Rows from block 8 of the image encoder of a small image captioner, named by matrix and row number. Rows with one number belong to one neuron. Each number is 128 + 24 x the weight over its row's rms, rounded and kept within 0 to 255. All counts start at 0. Numbers have three digits each.
After each neuron's rows are labels from the 100 images, of 14976, where the neuron reaches its highest value: "strongest on" is what is common among them. Only what is clearly more common there than usual is listed. The data: regions of photos with short descriptions (Visual Genome). In brackets: how many of the 100.
# fc1: MLP up (encoder.blocks.8.mlp.fc1.weight, 384x192), inputs 0-95
# fc2: MLP down (encoder.blocks.8.mlp.fc2.weight, 192x384, transposed), outputs 0-95

fc1.165:171160116131124090113093126105121087156159127116169160089134144094110111119140147127111105095140086158105093109159086119142140132115073113137125139122103135155111145154095168128108096127140124104168108097092153146123119144139123118130135176137118112162142159119134077138105134103143137126
fc2.165:118088126122155161134128157120170125087134110130106123188102140137102089105148099156099186172146142137126122159135115089098122112164107142129119128149124086153087127161141121135092104131203138160114148083119123110129116138147143125160115122147112146136176154135158154112146118130104153135
strongest on: text has "man" (25)

fc1.49:136123141110126102093140108113133104132120110115112143142150148118184172136093108167133129112086164150155125129148124132125161126109113146096125131150117141112114148135046122108123116142176140095126066138099100137124159171100121131117164146132163143127152138159114116158082149147150131137
fc2.49:116162130151095175116166128089115117108114167144105119147120148127137111162138128128107141187100104135148162100111117113140099130132138096123082117132155126123127135110153125130143122111154124129117074144151126126181118131207151127141117129118135121131111117127081107097164132133138058111
strongest on: text has "sky" (48); text has "blue" (29)

fc1.180:155128151131144110134138103110128114128126159113085095125114148155092168128114127115107167141167125097117130114109181152124126158138124126114133124153177096103138128137136154150127111115160170134107132161135147139134120126151117151173085132180144150101145118099109136149146117061141134082
fc2.180:117139134083133123153178099139146130153131105127155123113108156164119154103119139098131147144070128142127140157120096154177135122174060143161141066120158107130097118157112133139123144108149160107097110157137129124091134120164063145123115114140148138124140120090154115153132141136181110121
strongest on: text has "red" (35)

fc1.195:134132156131146134136103128118092113139120135110147071113093113125161089134119111148143143136120161162141138093161142131121164126135177099099157098114140139128140161102116155135130156127128111145167159154168132143153109113157125108166107113116156104128129102176134099123131151118128172171
fc2.195:124155100128152113139108135079176139154131113131115108124071149102128173164149129099151143121102119118121141121151154132151171129155139123119108132133130120092110083161128162125147132111133116129147112147149119172151164118080106125146132136142089144116126118116135132139126107084140101119
strongest on: text has "white" (28); text has "sky" (27)

fc1.354:089105137095100161135165133135135095119103176140147141150107119120105183107127119116154122108109125154114103127099108129158112123170143126096130150114100136107090131108122164101156115143137121146155143127108129110154147112097117130115157159112114145150110128132158184173142143138111153153
fc2.354:124136118162151103177147118085135119114129203174098151107110105121091136144148173153101117141124165119145140149101119134106128145109120103098167092113113103097131110091145136135089160117101159107141115163122143161138142090093123139096122134133116076118147096101127129088175149127132122149
strongest on: text has "man" (26)

fc1.238:089131109103120167125150093114163103200164158165146121125107069130114170129132133120086097165150181152120126146156151170157107130116100119131131112149149136152135109102138171150130161131115121128114143105113112126118122141100123147132139145126146152119156162110107158079158125130115167098
fc2.238:126171104165125069116104137127112106142131115142099155125125126110107104148112124137122142135119131134130096099123119140125125106138132120128174125128079138155126127156102108121122116081126117130106148103149139143108083115161094179141121125134110128127145165129139097113163126061118126118
strongest on: text has "man" (30)

fc1.268:138165131140135152115095144137126153167127090135135095118128092084151135134127131127156141110151122159093148099124122114141153119128097130087134148071134128165115077103126151120134149115141141110104152167129122137100099121131138121155118135095144190137102110129146115133142128135169128126
fc2.268:168095186151154120174151126105152147128130132164151068147109071125167149154149110108103088113150145108163137111144136130134121119094114157114125124118129133139111149194163104119115120144115122152152138111147160116126165115126140107110122128129153160133123096095139145125116097125129155117
strongest on: text has "man" (26)

fc1.18:117149144103121188106133133130130118116107147150100126144114127167118142118137108148095121090157133148142103127106119109187085097123141152152111072114085178150158103118116174145097079158086129125098085115158119155115120159112161124158133129110114171107127133114080140133189089159198113109
fc2.18:136150168127131092103178163145130146128141106135120140162157126128171149121142145137112139087109123129093133109118089099166141108188119139154121134152110116107143145132140170108113157147117086114113118122132144137128142157152126144058119111136134155136114113086087136137105083116107122119
strongest on: text has "man" (25)

fc1.150:146134140121138148139128140132122150105112150162125157121172132174107166108129150122149118140106112116134166140160076111131134116159106138148175118143125140107150086162134162121117156158145107126149075143143164086136123104120108127094120138167160129136096097110136125106085123112161149156
fc2.150:150127164103159094165166139112088121139140109139154143144117120135120110171162161108135202151110116129106099165076100137107093159119126113115129114110143135122148109115152110141122122115124163130127081113114126122156120097102122171156120136124139117152175126119084115115149102125134127137
strongest on: text has "white" (33); text has "sky" (30)

fc1.199:132145152099101103163189122127135115133102163090128141118150142136171154074146153138110134123130140134090164134160119107101129137096149126112115106115140121142139137135110129127141101101136153114117101170160161096131142131115117110124120112146108124104162086141091123162074129125095180145
fc2.199:110151138149136125123152149130135128117109149135131128096152155084120109123136152134105105136108120127157136087101178143115146125147159104106124136122149135141097128102141152081170119125071113173171100164118173095108128129093150122093132147141121126160116156127126089129170145104075152127
strongest on: text has "sky" (25)

fc1.215:139174177142124119138143122082123101148119098123084150141154132145124150101121153098114130125157090131135106098104126121106133154134131105136126132103156107111096128163120143160118130193124093098134108110126114151138131145133149124052129138133104132115163107133111158112085145119136109133
fc2.215:098156128081127129142105120151146133105132139115117128138143142047148103136114165114147163174128118120068128164133158143115150132138124122128115089093110102153132125155147128086105108117160107133112100152154119132133076124119091112115120121113164124111165138105107101160155181115149138182
strongest on: text has "sky" (27)

fc1.181:123135115077114103148171122100158172101117134148146119142108140104112139117135114147118102156142139129088109171117098122126139115131145095111108110139114154119154153107164128104097125145085113127123121125140119134146185065151103138148150122131127116093139153134133110121113094152186153109
fc2.181:129133151108157151133171130131124160066114099153136148071124143122112106124154158146116107187159142133129110126145134147119140134134154103140140063146126127105115122113159156117076136120083144133148137132151168144162126041139122169173134128151149094091117156115161118124139124131131159090
strongest on: text has "red" (33)

fc1.167:080113140140153121153130116143138132148132111125120124111117166128109163135118154125092117163075140097148164144111104119105118118128093125121159112157125106175135133141068141120176121142153133130120096117101114129161094151127102122186186088114128186129166143138131156087108108093055128139
fc2.167:122149127109149138105139120130117125122141181093098142096110111120131147148104139096143125172108141166113118133127110126127119128139133161143097139137158089112122137157106172112142120141123089131169114165148127079168155135144138115103135137104110114116120125112163153117135159106150094111
strongest on: text has "sky" (48); text has "blue" (34)