{
  "model": "image captioner",
  "dataset": "regions of photos with short descriptions (Visual Genome)",
  "train_examples": 203450,
  "image_size": 64,
  "crop_scale_min": 1,
  "horizontal_flip": true,
  "translate": 0.12,
  "rotation_deg": 5,
  "cutout": 0.4,
  "tokenizer": "word",
  "vocab_size": 6471,
  "encoder_arch": "vit",
  "encoder_norm": "layernorm",
  "encoder_norm_position": "pre",
  "encoder_activation": "squared_relu",
  "encoder_mlp_ratio": 2,
  "encoder_head_dim": 64,
  "encoder_fused_qkv": false,
  "encoder_bias": "none",
  "encoder_qk_norm": false,
  "encoder_parallel_block": true,
  "encoder_inner_norm": false,
  "encoder_moe": "soft",
  "encoder_drop_path": 0.1,
  "encoder_num_experts": 16,
  "encoder_moe_every": 2,
  "encoder_expert_mlp_ratio": 0.5,
  "encoder_slots_per_expert": 2,
  "encoder_shared_expert": false,
  "encoder_patch_size": [4, 4],
  "encoder_conv_stem": true,
  "encoder_layers": 14,
  "encoder_width": 192,
  "encoder_positions": "rope",
  "fusion": "cross_attention",
  "decoder_width": 192,
  "decoder_layers": 6,
  "decoder_norm": "layernorm",
  "decoder_norm_position": "pre",
  "decoder_activation": "swiglu",
  "decoder_mlp_ratio": 2.67,
  "decoder_head_dim": 32,
  "decoder_fused_qkv": true,
  "decoder_bias": "none",
  "decoder_qk_norm": false,
  "decoder_parallel_block": false,
  "decoder_dropout": 0.05,
  "decoder_inner_norm": false,
  "decoder_drop_path": 0.05,
  "decoder_positions": "learned",
  "decoder_cross_attention_every": 2,
  "decoder_tie_embeddings": true,
  "residual_init": "none",
  "optimizer": "adamw",
  "lr": 0.0023,
  "beta1": 0.95,
  "beta2": 0.999,
  "eps": 1e-10,
  "adaptive_grad_clip": 0.05,
  "steps": 5900,
  "batch_size": 64,
  "epochs": 1.9,
  "lr_schedule": "cosine",
  "final_lr_fraction": 0,
  "warmup_steps": 290,
  "weight_decay": 0.4
}
Rows from block 4 of the image encoder of a small image captioner, named by matrix and row number. Rows with one number belong to one neuron. Each number is 128 + 32 x the weight over its row's rms, rounded and kept within 0 to 255. All counts start at 0. Numbers have three digits each.
After each neuron's rows are labels from the 100 images, of 14976, where the neuron reaches its highest value: "top examples" is what is common among them. Only what is clearly more common there than usual is listed. The data: regions of photos with short descriptions (Visual Genome).
# fc1: MLP up (encoder.blocks.4.mlp.fc1.weight, 384x192), inputs 96-191
# fc2: MLP down (encoder.blocks.4.mlp.fc2.weight, 192x384, transposed), outputs 96-191

fc1.82:137071137120102132127064064185131098068096156053064182131131100141066066163147096082106173167075097156141187135128113047151108084147147094145108122175082125126123132141160115115116146086119111119145101152171140187104143144135135106121081103178112139135118138172170090124164149130068125190
fc2.82:120120145157153098129129096070174074181103164147116137128098153119138133129154148141080139160158078186100151168094094159187135137139188094086090096190154142084132105145175083124090099092100155163170077104123124095104113152089125020154088153193099085088162169136148145155122166083153115144
top examples: text has "black"

fc1.8:130098147134098091131184151128104122112152097173137107167141107134132195150136139092102165106141208157142089168130194202159095151093159135124088137166168143189062134123097085115146074099085123145109157122118105123074106107165088167115121141092093144061221159108105160160135124162104141163
fc2.8:099138064096158101161148103130137092132162169097109172052076124123139075190126165160126115097138112121083122093118170175175154123157157137101157128054109129145063137148126128177117149103153176170134121092112112111117121129122119097160147079096141143145138196116156165124159150092173124097
top examples: text has "man"

fc1.217:161160098120102152128130049151066185171176165128078158178129168120159097090090178121104094129139130152133116119187110123066119101099144089149092114113126085091124151119167053081140075145188135145145136052148066121047136095115137070147127176102172093145146143150149124150174157083125153147
fc2.217:149121152128131094097107074145098119128128126119150106135102110136124128097126167097151136118131021157084156155173084125176113149120172102161133128165094093087061103145186140122158149081130108128145124078080073093145171145141126087218167110212143092140124127154121145111142167125169071069
top examples: text has "red"

fc1.11:181083156114120178177136117095119115094187133162148103172161186071186089147123145120164111134147166139108157149150098154140173090125119117124121113207106139125133148152122110128097096125094145126124204121102114141158162114103135170152105073133129107178137089170109120156107134078149151079
fc2.11:120097114148096128119164124077193163115149104155114114095135152154144190108139083148193129154075134102100117129124124133161125091095137120107103131091116116110075135091131111145134136128127201139163115113119155090148093142166108114097057151092127146132171162064116168102179164171109153098
top examples: text has "man"

fc1.129:106137206126169117137114164141108101166165185140165126107111171126139153127170147120102165066164108142103143172135105094074132148147069146133074157140121152126124136083071105103114111087134167114148166090104088181143072170103130099177120194076088156095154167094168184109144145109108142157
fc2.129:151140094187109105101129166128165111179138140111099155117153095188117204093145161155096088170110125171144060132155089119202130160102096096137134118154175097114074093107136063078142157116135176129119107098146032133140135112126092065128128111128120113090175156091112133109063099107141167145
top examples: text has "red"

fc1.63:153088148139167102134061103155196110108128127096117115175214183121096100175155134143106110194140135163133146135080071080132132076199111174188137150092143162146142154120146150118142064099132089162133070082128127146106078172102130108145087046161106180174159129143169155127129180114067080143
fc2.63:142101098151080110166124088098155092103160128158104124132101101128148060172102121149111145081144066192117157078088062167178154121159187157085137042192134075124136131170149067122102160144148161181097074128117159101092158141123127082136137085183045097147075187118115135101112149108145102145
top examples: text has "black"; text has "man"

fc1.194:111143069061181098119089127111107117129094119084101130096102088187121101145154124156126125105073104152181118143101148167086123061163132154162126111152149112136112149068153161085098136080166129129184092131089081127146097203115152092098104061117110085129164127154084138130127130166137091148
fc2.194:164122130117065118107114130054168139133094110117168163118130069134097132139144112115116208144100062127147083043107174141174196103189163189163123127156153109076157119078131063091171148124136121155122127097161134166092114121095123132084140137179066143115118152083130037084172121121147105100
top examples: text has "man"

fc1.26:118125173105150085209085086181139127123206168102122138134120099135157135136168185150140109107117116098143180157128132090152159101119101114176190116129123132143121149111149148124122088128107203139163205075146069153103142128207134126154158076089130150119084088137076153056105129108129117132
fc2.26:118138165201121116066167145147163133136178199141124171151149095147090190111140099133093130169177122164096191153146115123136139103147091127133185128107107099147131131170147180135114120172098083119131080132146099172107090113123145127148117167125111163063118081190082113080106216157097092163
top examples: text has "blue"

fc1.116:099143156103130134080178169072143179172122142151167102115155096140129115040160117183116113162198110094103169134138094099075182108092159140044138131138116117165072123068080121156107119175116193100113142155143135135135144117159118112131144138138130114136184115130110130143153123120169185148
fc2.116:147095175089051130099141140123176101177104127125133102082131116161043062112130188168100150095166072192090108144125105103168175117151142112114155116131141149093147118176129086084145178122118183099096107135109084096095070143134101132136135163193113123066163145113135152118068083106135112117
top examples: text has "red"

fc1.94:114065103128092136130188147130079141152033126135136215058141140136119196145102110146113147129132121087090140138138133081115131137124158208122163129129046128153100129152125149073142016151156122200077131065115124149158144154144117130149134146090112130160123165083139063169204105097160094141
fc2.94:112116105131080071090152132135150114117145183165110135132115070095154068136097086156073112133089113157140156138132118188152153170124112116107158100119111130138202098117116135163125131139133095137139106192121160182118123113127141135118087101164145160095157151095160121066135179139138076136
top examples: text has "white"