From a checkpoint of a small image captioner: encoder moe soft, decoder norm layernorm.
Rows from block 3 of the text decoder of a small image captioner, named by matrix and row number. Rows with one number belong to one neuron. Each number is 500 + 25 x the weight over its row's rms, rounded and kept within 0 to 999. All counts start at 0. Numbers have three digits each.
Before each neuron's rows are labels from the 100 texts, of 14976, where the neuron reaches its largest size: "tokens" is the input token at the peak. Only what is clearly more common there than usual is listed. The data: regions of photos with short descriptions (Visual Genome).
# gate: MLP gate (decoder.blocks.3.mlp.gate.weight, 512x192), inputs 96-143
# fc1: MLP up (decoder.blocks.3.mlp.fc1.weight, 512x192), inputs 96-143
# fc2: MLP down (decoder.blocks.3.mlp.fc2.weight, 192x512, transposed), outputs 96-143

tokens: "blue"; "the"; "on"; "is"
gate.350:530572490523500509492490493468487482473498434516524552543482467491531517458497466472495479499506516509446504507532491475481510532540507501482498
fc1.350:503496505493507471549452500517491480487472496495472487501478517499508445458494508549521517501506489510537532544515486524501505540526452488491476
fc2.350:488511509503511469494516518544519449454483495521487475481455512511489537498451514465534492514515500502548492541494492548489516526462493512519492

tokens: "with"; "black"; "white"; "and"
gate.402:513497502464525514498508499540542493539541445559495491557535501526476488485509477492493484490435470532474483503463497494524487539497555470519472
fc1.402:496439536492499478463527534478508545513512502511489472495481480515464498503501429516508495473433498505496480511482543479484465500503514477535447
fc2.402:510523493497505502509468481462459498515448519492545525469551508473574531519510489531487507524558512490472557520499545489493544497526508516437528

tokens: "and"
gate.86:510516464515505511525479493538507484527494504498498492509468523479501500538485440483556501514499482532494498516497516501524508542502534480495491
fc1.86:486482534517461497483466540505511505528503488542525491468472544526478517568500470501495457472482488509493501543493488518520513531493486437490481
fc2.86:484502512494510513535458498514484470496499516479505524505486474508534474518561521552475500508522487546485550496493505457501496500478524496530472

tokens: "and"; "is"; "with"
gate.238:507526507494456482502479489557513484500517459499490471474459520496463526463473488466516496483492484508504475511501457534505507567496533494528502
fc1.238:489512526508513524505490499444482530505492510487479507514521476484522476490514492497469522502498519476511522484511525504494495424516440530487501
fc2.238:470503512478486496528470482502460536517500522476480453518500464483464494495485497495455503458482531525473452478545502488481481508550465552523498

tokens: "blue"; "red"; "yellow"; "white"
gate.33:509548472455514511516502485490482504522542481525485479512476456484501477516497523437500512494467502513461523476529495541484503474476515530488531
fc1.33:512487539517524485489502481465524497478462554473496529523510515474490487463475518518495480456495496500476537510517522516485505471528529483510545
fc2.33:485543487498490470526494482506524515524479513494535491476503493497537510539545531513496462473521554489503494486520537473481527518484525503464501

tokens: "and"; "legs"; "yellow"
gate.4:462541511486490522499521507476489491473541487497533528523486465477506513502500512500461467477516515523483483510547464510533528515513485545491479
fc1.4:539471545503539493480551561481463497490501494502518500487427492478491519473540476482502495493492528498541530488538493503528461429496468466513455
fc2.4:460515526523504479493507501476499492510497495520546542487445520482499479541514513421507489496485469503502478479455509497484497480464486507483460

tokens: "there"; "that"; "sheep"
gate.249:461479546513493502475510501520498513512478493511473464494488504506521461521477505514475480480492529522500503514467513494501502511512528525487497
fc1.249:505500483467493479509505512466519496503449518489544517537499477501483511482430495505425483476482535495508473507500485468524521507524474493513483
fc2.249:506497552494487515505519490536542494447536515450508476499525460479460525508508486508474467499507505530518455491487487510511469507521463474515430

tokens: "long"; "short"
gate.310:526540475496509480502534456525500499504526474439485500516496474443473499486483452481524498497488506508475540475487507508524476504564505505517512
fc1.310:535477528508535486480503484480488476491492475451498492486489495463488493491491475492536492504502489487485567465468531526510471466510501492514526
fc2.310:546461502479456507479540478510540489541508529467496491457481510507515508486459512496532506517561489474507533497483490499508506495463490502509502

tokens: "the"; "black"; "of"
gate.282:461531479511487473555501473501475509518485475519486544495459496471513544524522515501534486508518465514492507504495499554488509492505474495522529
fc1.282:530519490514527533519501527486489513478483485524499497510513503504495473503455533521504463487509563505467462484487501468517511441513503468494486
fc2.282:514503502534473521456499507508491507518489492509517522466469499455513517552481479485516467470461518491519487470515510493504483523496516545496514

tokens: "the"; "on"; "and"
gate.269:493508481463478457510507469544494525545542477508495514505517480479476522485485471518479502489509533543481511494517481467520499523535497541533521
fc1.269:451520492506524508490494510549517487457522502492477480509479523533482465498545498535529503498483476523515474478482495526481489541493523505496535
fc2.269:499530476481494475502510558519504465480486464550511504498503490479510524501476508503497509513502544491506502525496483467485507563487506475533472

tokens: "long"; "worn"; "short"; "two"
gate.195:523495528451482472480472480558487509539511497467483476492529461544516491468499471508482517488521543494435511496495461497524496501486550518500538
fc1.195:486496525535501474549532489557509502501468522465499467519469513492523487499492552523503474469538457512534489509489483540501525528533474464485472
fc2.195:480511503522533463452488526481487481532490458519510472512479474492511476481492532460476464484492504495511517514487508539478493509482514503453507

tokens: "there"; "these"
gate.231:501535514467467519538447498481494502526511503525474467494521523468481501516496483491506534506472519503474564493512492543533495485528526499497562
fc1.231:474529450498511476528508479482500529512511541499485532537511501491490478505473517491577529502475475504483499463515508499502505477518525512510478
fc2.231:519530526479455488498478475497510499516469455454485508514491499527499549478483496510474489510558517472510459468538489525495502537514505531489504

tokens: "long"; "wet"; "short"; "and"
gate.320:513510476492519531494529488510473507493536458489503518468523510505496553478492471469460507468494503494489520489483501525553488483524511509496514
fc1.320:494538519513471470541477504491510518559466512497456493506486522483492467506528521508468483474502494470519495553548469502503520487509475536497492
fc2.320:438504497493505437532474525517499480473499475548542530511510498497480501483503495472442462472467534518496466489478486477497498512494493540490515

tokens: "is"; "are"; "the"
gate.449:536512527512484498497518510489505499505514482501496507508471490506500565501512517485477508501540489530486496522566455485491495494494466472518520
fc1.449:475513502504503524509509467516498529485526531527499484505560486501525457499475488498557492464495472498480537502464551514506518537509529498495479
fc2.449:507474480529501487558483492509458514472485522490521529502501516524518514527524537541521527489479534478519517459508498449524497479518501517487460

tokens: "pants"; "shirt"; "wearing"; "man"
gate.161:530489479495526486537492466549452536463552505460450490519528487463479480479520501503477515452471503519476510471534467490516462462533539551547492
fc1.161:485527498494458514450510546463537470516474492546544539495475508494495534523467486473545497526502531483485509512506519482495517547484513449486511
fc2.161:505525493530497485509540496544451488482491435485517501483484495523519496485506496478503488494514462500463499444498493519493508507499483544476508

tokens: "and"; "yellow"; "orange"; "in"
gate.285:475556500517490509523534506509479540498507466524512517506512489442502485467515524463528527507521465512479528493535495514497500489520486526523545
fc1.285:513480517477531511534446451454485495524514501486536526505457511516493511527482490505487470497491485505493515546480492528501496490482536436497436
fc2.285:469489497515487503507552482549507486469495482483487482523550504527534486443537536521497480502522452510486495494504543503509511459496494470508506

tokens: "and"
gate.378:466471493542506473530512454525469538494497520458501537499537476478502474486488491526491538519546519511487524456496535456508496498557501538507520
fc1.378:445488499492489496508462526514512523522489507537521454522517510515496469551496458504494496492488472531480488521492518524501529512476555536492494
fc2.378:505519476506482471474473498527525508514465510493503489514502481477513486500450468494521492505501476476478516493496521540481529504529506500480525

tokens: "behind"; "to"; "the"
gate.80:509532487518506441502491464516476514501499469477491502511493503483498516464533491499474504457507479544450497524542461483511498498532528480520556
fc1.80:510514500516472451472477491478475482528494497486516516466457525468501545500534482482460495498513512479492504538549497479497508502481506478506569
fc2.80:489488507496528516515514505516495519496487544491514472484578507495579494495520501526494505502524502454528533478504478501524510516490495514474503

tokens: "pants"; "shorts"; "hair"
gate.248:505498499461519516516520471491488530464538508455465495508508465476461519481490489510446524470431512513492486462519481479516453441526499525512484
fc1.248:492503478508526537518490481523492481466505495477475500494522501489509439437504531508485472473530482507473494510494458493505514455517500529483477
fc2.248:506467532485504503485466483491498480467537529464434497481491492479477488472523498518505506490496534512538517547508526513508475507508513507523510

tokens: "long"; "white"; "short"; "very"
gate.503:498500502452506548490483493506462503482488501524492521525514520495514519509515511462472488483475550483504508556510483504519494512495527514528467
fc1.503:539501490477554483482529474521506495521518514483496521490520469499503496527503538534522516504498521494460529473490478533462500469492494526506511
fc2.503:516459478515478479485512509524557527454504476475556530476536520496483499476500523515515522544495504511508484471502476496479482480523466550466511

tokens: "teddy"; "stuffed"; "color"; "little"
gate.278:513483510492501460532468456547480509523496487425439490486490492460501510482533518511496522487512475501501513497516452515519506498543546559499537
fc1.278:563510500506522520501500518519509532503521485507474450521526486531487482485470542473539478480492495508515485461473530529483484458482523511510465
fc2.278:536468520480516478518493463514453477513544509503501509514488453512455549552497510529478498475464561540531494485468455512516478475523519495507514

tokens: "the"; "two"
gate.222:472489501493481470495485521568515495517527491467477476460520522494483547455552472512455546486490476508468508486515428492542486498516552543520544
fc1.222:532491510513515519506475480499513544502489488519464480514522490529508447482457549498532470458489521518506496530510516499491506459510508455498454
fc2.222:522482535479500469503491467479443513479543525491473493496452471538492544494506497537499508494506516569527499535488495497533479502507481479519503

tokens: "long"; "short"
gate.22:517500491449475512468500504496483487518481485480487495496491488477478464489498441471498549516466522461520479492485521515479481487468545544524503
fc1.22:486520513512544498461541554520515482506491488531497486507505545515536513500516498508488458486509488513503525492502489505469545490509520510462507
fc2.22:514503506472443497499478482484463494488560507483463511475474472507442498492473483476495547512466541441524455518499510491518462545478521518518499

tokens: "right"; "left"
gate.337:514527515503518509523456552572472480526513511495470493514487522513472474526542511489501504497524511553464508481513472486500448505530509503521504
fc1.337:515502483481538511507513545566480455527495482502509491531522504476491425525552484496444493480490482520457505455502476452486493491533563511504498
fc2.337:482522479496523529538439529500496492512499538483509470519502509503466491542461512518521509478471492494475492553490475540517495521504498479527475

tokens: "stop"; "street"; "taking"
gate.186:499536541522448473504522493548497488544524493494486508470481458521484536486485498472486511496531491529492514502503496463513486568510460475525470
fc1.186:580483462474523531533518470483508509526490506538502546503501490455489524509457541499514490483488536492506486517532465499510501498505468484494506
fc2.186:526515515507496464454518491511528494517528445474482484520463512474512490491514494482518480450505506541522520522499471497549474548508513455492508

tokens: "blue"; "paper"; "is"
gate.136:514490468493526483489511497506483491404537500498510496496554508500491504490515495502512460497467496523545489524447519507493492526510536496534534
fc1.136:507498532503501501489518518515518504568484497529497462475474473501511482505490502492483537504508480468487538520557511516477511545508497508502491
fc2.136:479507489490488512500481475509440525472470465464496504496528508442497500479535501493513506524505495472480484501508486512489531483564532532465478

tokens: "blue"; "with"; "to"; "white"
gate.263:540539468485505459541492506509463527535517461478461537482452519453489540506504504471505485470497505521520510548507472467554487524543491473538505
fc1.263:527479539515495533490533469494503486522497539476525500450467485461518527536489492496514506527522501504489512457543524502471490458484509529500504
fc2.263:513506540510462506469501532514523496480490459476555497492432523521476510516496480486483475486504493528468498497497533512510471548482469450514453

tokens: "is"; "are"; "the"
gate.287:502533461498466444477511516531543484489511510521481467503420503513499506447520491498516479520513517509530467490517472495472473497481494489502503
fc1.287:475512485527491503510521498498483465458507500496504488505530507512492500511535538541482521551519509490512549475467519504488470508506475518507513
fc2.287:483532506502456534457503501487522490469530496496493516515500494474490523480492482472484506480503535511492529481507499457502506485490526525498485

tokens: "right"; "left"; "and"; "open"
gate.334:532504545494518515467511529506490496486535489524491479519471498486483469496530484448504487477486463523479487486502475508465476475488533466519549
fc1.334:516487515519484462476521488501530486439462498523518491487514490488502560471500523514475488545503526475504492469493521482501511476484470482507510
fc2.334:550476506491506496432531503494501495470491478505504506516489511525536491470553528481458492483516500494522476470509481493467520457477533495456528

tokens: "the"; "yellow"; "wearing"; "is"
gate.242:520555467498487470518492568544499490489482462496475448520472527524509503481466515483521499502531498517496497517482444487535490523493501485510498
fc1.242:530514461490491503499483471462467500522450469489526554471499527530505527497471531494530484520524528470501541498495491507510500484513452463497518
fc2.242:497530506496472469456513511513490545510473459519495530515458500487525514516479498481537519501498502522496522496489527511495523537535454523547483

tokens: "there"; "with"; "that"; "a"
gate.163:449526471496504510543518559552481544520479490523470486503491511532514519534512492501570501497500483525538490477482475494548496509539480545498480
fc1.163:514508553477489545492502515473522467426480490582489533469503509511495534505516524513530502499497536506512556480526462519521496544462465507507506
fc2.163:516518506473531523454483476490479524519481492550468514476495500455472487522522498462480537459489559503480551509550512522456510518490535509520512

tokens: "and"; ","
gate.392:511529476480522532519507520467473484479467476470519538508526520443482506515495507519501483498475520483479499484512495465522500474510483506499539
fc1.392:496476522511495512498501531535482520509545509527480446466498507556520504520545545499470502440527467525536466470487484499510509477503505527493537
fc2.392:487559498526488478520477561516492476481464437493507483505446497518487498519522517489474480452507449535512466443527518513505511470535474467503490